config.yaml
color_jitter: 0.2
activation: "gelu_tanh"
ema_decay: 0.995
Rows from block 7 of a small image classifier, named by matrix and row number. Rows with one number belong to one neuron. Each number is 128 + 32 x the weight over its row's rms, rounded and kept within 0 to 255. All counts start at 0.
After each neuron's rows are labels from the 100 images, of 14976, where the neuron reaches its highest value: "colour at peak" is the nearest of a few named colours to the mean colour under the peak. Only what is clearly more common there than usual is listed. The data: microscope photos of single blood and bone marrow cells. In brackets: how many of the 100, against the usual share in percent.
# fc1: MLP up (model.blocks.7.mlp.fc1.weight, 384x128), inputs 86-127
# fc2: MLP down (model.blocks.7.mlp.fc2.weight, 128x384, transposed), outputs 86-127

fc1.27 [167 169 191 104 155 105 132  91 161  82  94  92 138 186  90 112 166  63 132 118 129 167 118 170 154 178 150 149 125 174 148 131 168 180 107 158 143 149 120 144 173 164]
fc2.27 [ 90 155 142 132 162 136 174 222 144 101  68 170 106 139 197 114 119 148 130 144 132 166 144  84 121 122 160 174 144 103  96 145 107 141  68 133 155 151 139 109 131 154]
colour at peak: white (46 vs 21.6)

fc1.111 [143 169 123 184 164 178 115 149 110 179 138  94 161 143 113 120 140 101 158 106 129 157 120 157  98 120 105 201 150 108 103  74 135  93  59 156 131 121 122  89  87 120]
fc2.111 [ 80  99 182 108 138  96 104 191 161  98 109 127 156 143  98 105 167 190 114 181 140 140 112 115  97 126  88 119 199 184 148 162 132 124 146 104 185 107 142 161 154  71]
colour at peak: grey (50 vs 22.4)

fc1.365 [ 80 166  73  77 109 172 153  82  95 144 139 111 117 138 123 135 117 103 100 157 195 129 127 101 129 158 117 103 109 117 166  82 124 115  91  82  82 140 125 103 168 163]
fc2.365 [ 87 159 139 115 105 100 126 116 112 123 167 137 144  76 159 108 151 139 142 138  67  93 111 174 140 104 171  80 142 118 143 137 181  76 166  71  97 195  76 166 118 117]
colour at peak: white (47 vs 21.6)

fc1.16 [173 149 164 161 146 126 127 157 124 124  75 103 186 192  51 148 144 144 146 167 143  96 126  65 114 127 121  81 113 111 102  73 149 140  82 116 169 165 150  95 132 143]
fc2.16 [136 158 198 149 132 106 127 138 104 154 128  38  85 126 165 158  85 191 162 146  97 173 126 153 127 123 107 102 168 105 139 192 110 114 174 169 122 142 103  78 136 141]
colour at peak: blue (32 vs 8.6)

fc1.377 [160  76  52 108 144 116 114 152 135  76 177 118 157  61 165 122 151  76 113 131 117 129 111 172 133 130 130  78 118 142 134 177 142 144 134  31  87 189 101 117 116 103]
fc2.377 [ 93 191 151  61 183  99  72 132 100 127 124 147 114  79 137 127 131 146 197 156 116 216  99  97 144 115 129  98 158 129  96 148 138  86 130 141 132 107  68 140 134 139]
colour at peak: pink (71 vs 24.2)

fc1.52 [114 109 141 122 130 112 146  91 159 108  66 148 157 155  48 184  78 109 156 164 139 103 146 106 158 112 113 108 117 141 129 117  77 124  86 122 186 107 100 139  76 145]
fc2.52 [153 158 159 156 102 110 115 146  69 138 181 110 130  98 139  87  85 204 119  66 100 148 130 128 111  99  96  55 133 135 143 170 144 123 137 157  76 102 120 113 116 143]
colour at peak: blue (45 vs 8.6)

fc1.204 [140 166 174  86 139 104  75 136 152 113 109 166 163 142 114 106 184 136 110  99 142 121 145 135 199 164 102  98 143 141  80 103  80 148 116 127 132 150 125 163 180  92]
fc2.204 [169 145 154 125 132 134 144 114 155  87  95 138 111 107  98 125 130 173 178 156 157  82 136 125  77  67 166 131 100 133 105 168 164 137 116 103 215 101 109 159 119  51]
colour at peak: white (45 vs 21.6)

fc1.335 [119 141 181 168 152 103 155 159  99 133  79 132 139  68 116 140  63 113  65 127 125 133 160 118 131 113 132 140 196 116 147 118 107 108 129 128 196 152 107 126 157 120]
fc2.335 [133 177 126 172 163 129 115 103 154  46  98 134 113 191 151 149 178 139  88 142 128  82 101  93 135 100 128 167  77 106  43 177 119 164 134  69 121  91 143 136 151 127]
colour at peak: white (51 vs 21.6)

fc1.182 [ 99 186 123 115 196 154 128 154 166  80 102  91 126 154  93 166 149  82 116 148 134 149 108 123  88  95 129  80  72 141 102 142 134 158 174 103  68 168 140  92 133 135]
fc2.182 [116 140 149 100 132 141 110  95 109  92  92 102 131 141 130 154 182  82 165 165 100 169 111 161 105 123 208  97 120 143 168 174 146 166 135  91 109 186  73 114 198 141]
colour at peak: white (55 vs 21.6)

fc1.338 [123 146 125 157  73 164 164 171 136 106 102 137  37 103 180 128 151 187 159 117 204 160 137 123 121  86 129  92 121 127  93 145 191 126 177 124 116 138 136 115 140 155]
fc2.338 [135  91 127 105  94 101 116  85 161  55 130 137 137  95 100 139 134 118 120 117 115 157 155 129 141 168 112 148 165 177 163 144 157 188  87 123  90 138 117  76 110 120]
colour at peak: pink (69 vs 24.2)

fc1.125 [136 168 121 127 113  95 182 151 130 191 146  93 111  61 105 144 111 139 153  96  92 108 113 159 137  73 104 109  97 113 102  88  95 140 173 123  48  91  98 133 119 106]
fc2.125 [126 101 143 158 130 149 123 160 164  94 145 101  73 213 100 154 167 151 117 116 159 142  89 156 104 124  97  97 108 134 113 129  87 153 111 134 163  77 137 144 109 127]
colour at peak: black (37 vs 1.1)

fc1.312 [131 151 125 111 125 133 190 175  87 184 174 133  98 101  78 154 108  88 121  74 118 112  74 109 149 100 131  89  45 104 118 150 159 109 147 157 145 106 139 124  84 129]
fc2.312 [114 138  68 108 131  95 113 103 114  39 141  95 132 146 117 188 148 126  92 169 152 195 119 165 110 167 146 152 129 137 155 145 137 203  56 136  69  80 125 102  97 162]
colour at peak: pink (56 vs 24.2)

fc1.376 [134 133 155  90  58 143 173  85 155 160 137 108 138 128 186  63 133  78 112 115 141 160 134 109 170 137 176 121 127  67 121 128 135 147  82  84 163 116 123 145 148 161]
fc2.376 [138 141 187 150 196 124 143 174  42 133  95 104 190 122  85 202 119 136 144  86  93  78 153 121 120 118 145 125  83 155  89 134 125 133 177 104 108 141  88 120  82  97]
colour at peak: purple (54 vs 21.5)

fc1.15 [111 118 153 129  94 122  94 155 139 113 130 180 141 130  64  93 171 119 160 165  85 125 206 127 104 164 162 162  49 106 144 100  73 154  86 159 117 151  73 102 117 107]
fc2.15 [ 85 125 145 102 140  90 102  97 135 132  86 108 145 180 133 127 161 164  88 188 138 117 126 129 142  84  60 119  98 162 123 119 133 129 139 150 119  88 102 145 119 108]
colour at peak: black (36 vs 1.1)

fc1.285 [ 97 130 131 141  88 162 109 121 156  22 137 156 104  88 121 123 136 138 110 132  36 128 136 157 167  91 157  98 118 135 142 140 104 168 161 109 174  89  91  54 144 116]
fc2.285 [153 155 180 114 152 123 141 155 143 189 137 164 119 139  68 113 185 151  88 177 135  60  64 175  64 129 131 130  95 119  80 211  96 130 119 152 127 102 146 201 141  87]
colour at peak: white (48 vs 21.6)

fc1.264 [170 107 146 101 111  62 150  85 153 123  61 110 121 172 158 152 128 145 132 164 179 159  98 133 143 114 145 128 135 186 179 192 150 128 120 154 175 170 121 206 102 165]
fc2.264 [115 159 175 105 131 111  85 115 127 143 125 110 120 109 109  62 119  84 151 146 102 101 180 112 109 124 117 138 115 126 141  80 118  98 113 114 189 106 130 130  98  58]
colour at peak: purple (57 vs 21.5)

fc1.329 [ 90 131 130 111 126 143 185  56 120 147 145 112 100 178 128 154 155  56  86 104 108 141 105  99 152 150 134  49 103 162 195 133 162 187 111 143 113 146 133 150  61 184]
fc2.329 [120 164  81 143 135 137 119 175 106 116 121 176  78 170 189 119 175 123 105 154 166 210 154 179  48  99 142 119 138 171 178 166 147 122  81  96 125 224 168 134 175 132]
colour at peak: white (60 vs 21.6)

fc1.303 [ 84 101  99 160  72 162 128 164 152 102 173 160 147  89 129 127 124 146 131  96 183 144 160 113  82 120 181  88 111 131 103  89 138 106 107 108 115 144  92  79 145  54]
fc2.303 [137 189 159 142 114 115 196 126 157 147 175 106 114 144  88 144 138 106 134  90  70 113 140 107 132 110 180  68 181 109 175  92 160 122 102 109 177 122  91 170 136 152]
colour at peak: pink (62 vs 24.2)

fc1.281 [100  91  84 121 127 106 123 130  79  90 132  88 131 176 117 127 107  96 127 118 111 204  99 113 131 125 111 132 137 130 158  73 172 103 114  94  78 177 135 170 149 129]
fc2.281 [101 132 113 123 149 118 172 145 144  39  82  93 195 101  96 109 192 115 117 149 134  78 153 168 119 141 112  74 117 154 105 109  78 168 133 149  87 164 117  76 161 142]
colour at peak: white (46 vs 21.6)

fc1.107 [139 138  99 120 130 140 106 126 149 175  39 155 131 114 104 176 149 124 112  99 138 159 111 138 101 171 112  75 116 133 153 100 160  55 145 104  80 145 107 107 136 150]
fc2.107 [170 109 142 144 156 123 119 144 102  51 171 142 121  91  75 136 127 123 144 159  77 107 115 134 112 153 114 115 116 149 170 150 116 135  98 172 159  91 100  94 138  73]
colour at peak: grey (59 vs 22.4)

fc1.321 [153 183 110 128 132 164 144 108 176 155  98  96 126 129 106 140 155 141  89 162 158 117 205 188 164 129 135 123 171 106 132 119  89 153 102 120 188 106 144 151 116 152]
fc2.321 [126 158 132 160 152 112 119 117 105 177 133 114 146 140 147  79  59 108  98 127 129 111 115 107 154 110 123  89 174 101 139 122 102 142 175 103 132 108 127 119 135 132]
colour at peak: purple (52 vs 21.5)

fc1.134 [171 109 112 105  79 127 139  88 111 160 125 161 101 108 161 136 119  93 108 117  97 135 144 150 121 145 129 110 113  79 121 102 171 128 130 158 148  95  99 130  83 145]
fc2.134 [154  81 152 163 144 148 161 161  80 164 142 150 118 126 148  99  80 119 138 112 162 179 148 106  85 152 151 179 149 161 131 212 149 155 146 161 128  77 117 119 194 137]
colour at peak: blue (37 vs 8.6)

fc1.354 [ 57 158  94 125 146 109  84  80 136 146 131  60 159 154  81 126 131 135 118 139 112 139 112  88 162 174 105  61  83 140 137 123 125 131 101 125 109 117 137 111 107 199]
fc2.354 [103 111 127  95 140 124 110 155 130  95 135 155 123 158 141 102 131 152 136 125  97 108 157 170 140 100 122 161 132 121 100 138  55 138 127  86 141 158 129 177 154 120]
colour at peak: white (55 vs 21.6)

fc1.275 [141 116 113  97  84 120  91 217 123  83 148 105 129 103 157 135 136 172 108 132 156 122 132  80 139 179  89 169 202 184 188 164 145 133 155 123  95 118  97 114 159 148]
fc2.275 [124 147 122 116 140 155 178 146 134 138 133 102 153 143 103 116 125  88 145  78 161 207 168  63 129 129 148 101 164 156 133 110 117 140 127 154 116 181 133  87 144 120]
colour at peak: pink (66 vs 24.2)

fc1.191 [148 108 137 172 108 126  78 136 172 145 101 166  81 103 121 134 107 143 156 119 123 143 189  71 112 142 121 157 175  95  63 126 125 132 123  82 149 158 163  67 124 104]
fc2.191 [148 162 183  86 139 145 159 146  94  43 134  80 138 113 149 111 103 132 147 153  93 126  75 214 144 154 150 146 119 130 121 172 104 160 145 177 124 123  67 140 127 124]
colour at peak: black (33 vs 1.1)

fc1.337 [ 88 124 135 107 110 149 159 152  97  99 156 181 120 123 165  72 122 136 140 116 153 198  93 107 152  97  70 143 137 125  89 181 126 112 110  87 121 143 118 159 148  86]
fc2.337 [183  79 174 124 137 142 156 138 156 155 104 147 159 129 154 201  91 224 130 174 131 139 130 124 174 130 137 144 101 148  31 123 113 125 177 155 124  99 142  84 136 126]
colour at peak: white (48 vs 21.6)

fc1.240 [120  86 100  86 180 150 154 159 181 141 125 137 130 147 130 110 143 127 132 108 114 190 137 122 112 122  92 142 113 153 172 176 170 157 115 157 108  52 124 136 130 138]
fc2.240 [127 160 104 122 131 167  95  99 147 112  98 166 118 135  75  99 125 126 105 197 159 170  96 145 161 182 135 180 134  99 107 161 138  87 142 151  86 156 108 152 140 138]
colour at peak: pink (53 vs 24.2)

fc1.223 [185 134 131  99 140  61 105 108 108 121 152 186 155 119  38 184 108 103 153  95 101 108  91 111 154 134 111 124 135 124  95  82 151 141 166 120 169 110 164 124 116 117]
fc2.223 [147 112  26 127 125  89 133 112  82 136 133 180  71 161 184 183 153 142 136  57 127 160 115 144 116 122 164  82 170 151 128 227 124 106 157 142  98 139  60 154 162 155]
colour at peak: pink (54 vs 24.2)

fc1.258 [119 131 170 173 139 102 158  87 116 106  77 163 144 166  44 136 175 134 132 146 164 145 132  77 108 132 155 123 137 142  65 101 156 168 199 151 174  69 110 116 126 170]
fc2.258 [172  80 125 126  98 168 135 134 153 163 123 175 131 166 164  72 137 129 118 158 161 133 159 116 114 122 110 170  92 122 138  98 113 112  98 139 139 176 216  94 106 116]
colour at peak: pink (88 vs 24.2)

fc1.227 [101 154 130 174  97 117 113 127 132 115  81 117 193 175 120 144  98 148 172  71 106 152 140 138 105 101 117  99 101  91 107  97 131  55 136 123 115 159  93  82 123 103]
fc2.227 [112 126 197 158 118 113 110 172 126 141 131 145 143  96 133 149 144 149  77 158 105 142 168 123 148 127 125 117  73 138  83 150 132 155 165 153 120  90 126  88  89 168]
colour at peak: grey (53 vs 22.4)

fc1.226 [105 166 111 112 175 103  98 115 141 124 137 136 102 135 108 106 112 134  89 160 116 129 181  84 119  88  91 123  67 125 138 110  68  98 207 164 141 122  84 115 139  76]
fc2.226 [ 88 111 164 128 104 160 184 153  36  74 159  94 103  68 160 122  91 101 106 168 148 120 113 135 122 148 161  96 126 168  85 126 131 125  82 137 127 142 104 136 163 158]
colour at peak: pink (71 vs 24.2)

fc1.168 [148 126 157 210 124 137 157 128 117 123  96 142 184 169  38 133 121 148 167 130 169 134 117 165 121 144  96 124  81 106 160  76 128 162  76 120  93 120  82 103 134 147]
fc2.168 [122 158  51 126  88  96  82 107 161 149 168 137 113 169 108 171 141 110 140 155 128 151 138 109 135 137 117 136 175 107  87  97 146 104 117 138 152 134 138 132 126  52]
colour at peak: purple (43 vs 21.5)

fc1.20 [127 175 120 151 135 148  85 112 117 169  91 149 122 140 121  95 141 108 189 147  88 112 160 144 124 157 189 131  83 153 167  91 161 149 108 129  60 131 151  86 113 160]
fc2.20 [152  79 142 115 112 143 150 109 114 133 127 130 135  73 211 145 136  88 111 147 125 201  55  92 113 124 125 171 144 132  98 165 116  61 105 127 174 157 120 120 169 120]
colour at peak: pink (91 vs 24.2)

fc1.307 [133 125 135 188 142 138  62 119 136 106 110 171 117  81  66 160 142 157 107 109 139 163 112 129 128 105 114 146 172 171 124 129 119 164 172 106 114 105 123  65 155 191]
fc2.307 [152 158 169 117 127 110 147 139 144 133 124 167 114 199 147 142 112 156 128 136 115 101 163  68 111 178 170 132 152 121 127 140 107 155 153  78  84 149 109 178 152  95]
colour at peak: white (49 vs 21.6)

fc1.63 [130 131 141  88 171 129 124  64 121 164  28 107 220 124  64 106 141 147 122 125 114  97 141 133 109 127  67 149  94  80 114  43 118 133 205 183 118 113 145 128 142 123]
fc2.63 [158 160 125 138 107 249 111 107  97 115 152 126 101 177 140 166 108 125  83 110 164 163 128  99 123 147 125 128  99  91  94 133  99 121 149 104  90 144 130 174 158 167]
colour at peak: pink (61 vs 24.2)

fc1.346 [ 80 183 153 130  91 128 129 161 125 108 114 182 134 143 131 114 165 131  97 177 164 172 102 149 152 105 134 125 137 171 175 181 179 109 154 154 134 128 118 160 129 121]
fc2.346 [ 92 126 100 116 131 121 108 186 145  95 143 148 162 139  65  66 166 107  87 141 123 100  99 110 128 137 103 152 165  86  95  93  93 148 117 131 117 166 153 107 141 138]
colour at peak: white (48 vs 21.6)

fc1.201 [103 177 156  61 194 127 189 153 148 133 147 122 157 204 160 131 133 149 164 135 134 105 115 158 157 165 122  84 152 137 107 138 133 157 145 149 130 103 180  62 131 107]
fc2.201 [107  98 102 140 154 124  69 147 177 132  86  57 148 102 124 127 124 119  93 209 143 164 107 109 135 112 123 171 107  87 128 107 122 188 140 120  80 131 115 160  75 165]
colour at peak: pink (62 vs 24.2)

fc1.46 [111 175 112 176 112 164 163  99 158 114 140 108  87 111 140 154 151 146 143 182 117 144 100 120  65 127 156 162 148 101 154 126 131 194 139 111  99 155 156  86 168  74]
fc2.46 [130  88 154 128 145 106 117 105 125  68 147 128  78 115 131 177 147  89 175 121 116 143 131 189 127 172 134  59  71 153 182 144 135 136  91 135 128 193  87 123 202 154]
colour at peak: white (59 vs 21.6)

fc1.131 [160 157  71 160 123 136 127 145 173 107  97 104  87 158 127 147 115 165 142 125 132 138  85 141  80  56 122 139 119 136 150 135  72 115 147 158  91 140 139 144  81 123]
fc2.131 [139 110 206 194 124 155  73 126  90 139 109 116 104 150 136 105  60 128 132 135 132 149 154  96  80 113  84 102 126  80 126 135 136 151 131 109 164 141 139  72 162  90]
colour at peak: black (25 vs 1.1)

fc1.306 [212 116 133 114 141 132 112 165 205  83   7  96 161 147  74 153 120  80 135 149 151 125 134 104 132 109 131 121 117  84  77 133 143 154  94 136 135  85 108 138 128 131]
fc2.306 [155 140 150 119 100 163 151  72  85 154 180 114 140  72 135 110 123 117 106 154 105 139 127 127 177 126  78 162 162  98 208 166 142 121  95 165 131 119 205  84 142  72]
colour at peak: blue (34 vs 8.6); black (32 vs 1.1)

fc1.231 [182 170 157 117  66 130  75 161 122 136 122 161 108 124 174 167 143 178 117 170 147 146  93 180 158 124 142 161 139 114 166 109 144 168 121 160  98 139 102 198  91 153]
fc2.231 [164 153  93 200 134 143 129 120 166 171 108 108 148 160 116  76 131  77 153 110 178 108 157 150 118  85 121 143 121 147 112  44 119  93 154 121 188  89 156  71 122 151]
colour at peak: grey (55 vs 22.4)

fc1.235 [104 174 124 104 140 128  58 142 111 117  75 156 228 152 102 109 183 128 120 140 102 149 135 127 105 106 138 149  87  98 102  84 116  78 119  88  96 121  91 147 190 128]
fc2.235 [121 170 170 112 114  87 134 143 151 149 133 155 106  80  84  95 114  81 158 151 117 120 114 105 189  89 158  90 131 114 120 162 149 146  66 116 204 134 112 154 149 100]
colour at peak: white (48 vs 21.6)

fc1.42 [112 178 160  86 149 131 139 117 129 201  61  99 109 184 144 151 116  64 164 129 117 141 110 136 121 142 108 114 160 118 197 145 161 150  89 115  69 107 171 108  98 107]
fc2.42 [141 113  89 150 119 152 126 140 118 111 189 160 132 125 169 157 177 139  60 180 131 114 146 145 158  93 142  92 149 119 156 147 134 127 120 175 118 171 107  95  91 178]
colour at peak: grey (45 vs 22.4)

fc1.105 [129  81 142 136 144  98 161 122  66 143 135 157 104 125 120 108 147  41  81  94 128 151  95 124 136 113  86 123 133 133 141  90  97 133 134 186 109 105  84 164 133 119]
fc2.105 [ 82 178 104 142 166 192 144  90 149  99  96 111 144 118 129 161 106 127  83 127 140  81 140 121 175 141 132 152  93 141 122  65 109 233 117 160  74 102 127 117  51 190]
colour at peak: pink (69 vs 24.2)

fc1.260 [ 97 167 152 158 150  93  15 119 166 107 107 158 158 110  82 131 129  93 119 153  93 139 167  79 132 158 184  93 130 124 129  67  85 145  99 119 194 143 101 133 215  78]
fc2.260 [145  65 179 167 130 110 153 114 115 105 128 180 112 138 171 115 102 138 138 135 104  87 110 141 126 146 117 147  50  96  60 159 167 134 130 103 143 104 142 165 177  75]
colour at peak: white (48 vs 21.6)

fc1.345 [ 58 174  87 116 152 168 164 147 146 101 110 138 144 124 197 164 114 121 173 235  97 137 129 127 118 155 155 110 146 126 174 166 102 164 179  76  98 213 101  83 178 148]
fc2.345 [ 99 127 155 102 201 102 120 140 100  68 102 142 135 129 141 145 138 117  99  83  79 164 140 175 106 172 157  41  70 186 124 155 122 167 133  85  76 152 126 129 154  95]
colour at peak: white (54 vs 21.6)

fc1.60 [142  65 135  99 187 147 163 143 123  97 142 110  39 180 168 127 117 139 103 140 119 155 169 152 139 144  98 169 133 149  70 101 191  85 131 136 110 177 134  91 133 121]
fc2.60 [119 126 100 127  97 164 121 115 195  94 138 100 198 139 185 167 117 122 129 106  90 129 156 151 156 170 136 148 147 130 126  61 104 186  83  83 124 127 169 102  65 130]
colour at peak: pink (97 vs 24.2)

fc1.3 [128 113 150 179 110 124 143 122 119 199 107 177 101 166  84 125 121 148 132  96 161 135 130 130 151 201 105 120 115 106 177 134 164 151 104 155 145  91 156  97 176  84]
fc2.3 [ 97 107  54 139 180 110 172 155 165 152 145 104 139 133 159 161 180  92 157 131 153 112 117 117 126 112 147 121 133 121  72 146 167 107 196 145 145 129 129 135  97  95]
colour at peak: grey (56 vs 22.4)

fc1.266 [138 136 145  96 134 178  85 149 154 125 108 129 152 106 112 144 112 125 146 192 172 117 151 126 183 132  90 188 189  85  53 102  77  80 121  94 122 114 147 125 159  71]
fc2.266 [191 122 178 184 139 132 110  74 101 115 103 118 117 104 125 109  65 173 130  90 121 146 159 116 176 109 117 104  84 157 120 154 130 116 127 132 156 134 114 140 137 180]
colour at peak: black (89 vs 1.1)

fc1.103 [138  93 136 110  90 186 134 155 117 102 140 143 103 129 152 165 109 154 110 124 117 120 171 145 150 145 124 110 132 130 147 153 145 141 196  94 153 169 171  84 149 119]
fc2.103 [136 167 128 163  86  96 147  81 131 173 142 124 109  76 116  55 110 144 136 120  96  76 105 124 153 101 118 172 128 132 142 114 135 151  80 131  83  76 109 127 121 165]
colour at peak: white (46 vs 21.6)

fc1.58 [111 128  77 154 139 134 126  99  95  78 172 154 118 171 115 144  95  98 144 109 135  98 118 137 101  99 165 142 166 147  97 160  60  96 165 162 126  94 119 193 151 162]
fc2.58 [147 118 149 144 140 171 102 181  65 197 118  81 151 153 157  85 118 118  94 122 113  93 135 153 109 132 137  69 143 103 175 116 182 150 200 111 146 132 146 151 128 168]
colour at peak: pink (56 vs 24.2)

fc1.45 [214  65 169 207 132 119  71 160 121  39  67 134 152 134 102 116  94 154 138 127 146  70 166 122 178 158 110 167 127 182  69 126 135 170 114 154 168  88 109 123 145 146]
fc2.45 [137 126  87 128  90 164 142 116 114 206 157 131 105  97  90 109 177 193 163  92  92 148 118 143 117 109 149 152 210 119 186 117 148  95 138 147  80 130 135 139 161  99]
colour at peak: pink (49 vs 24.2)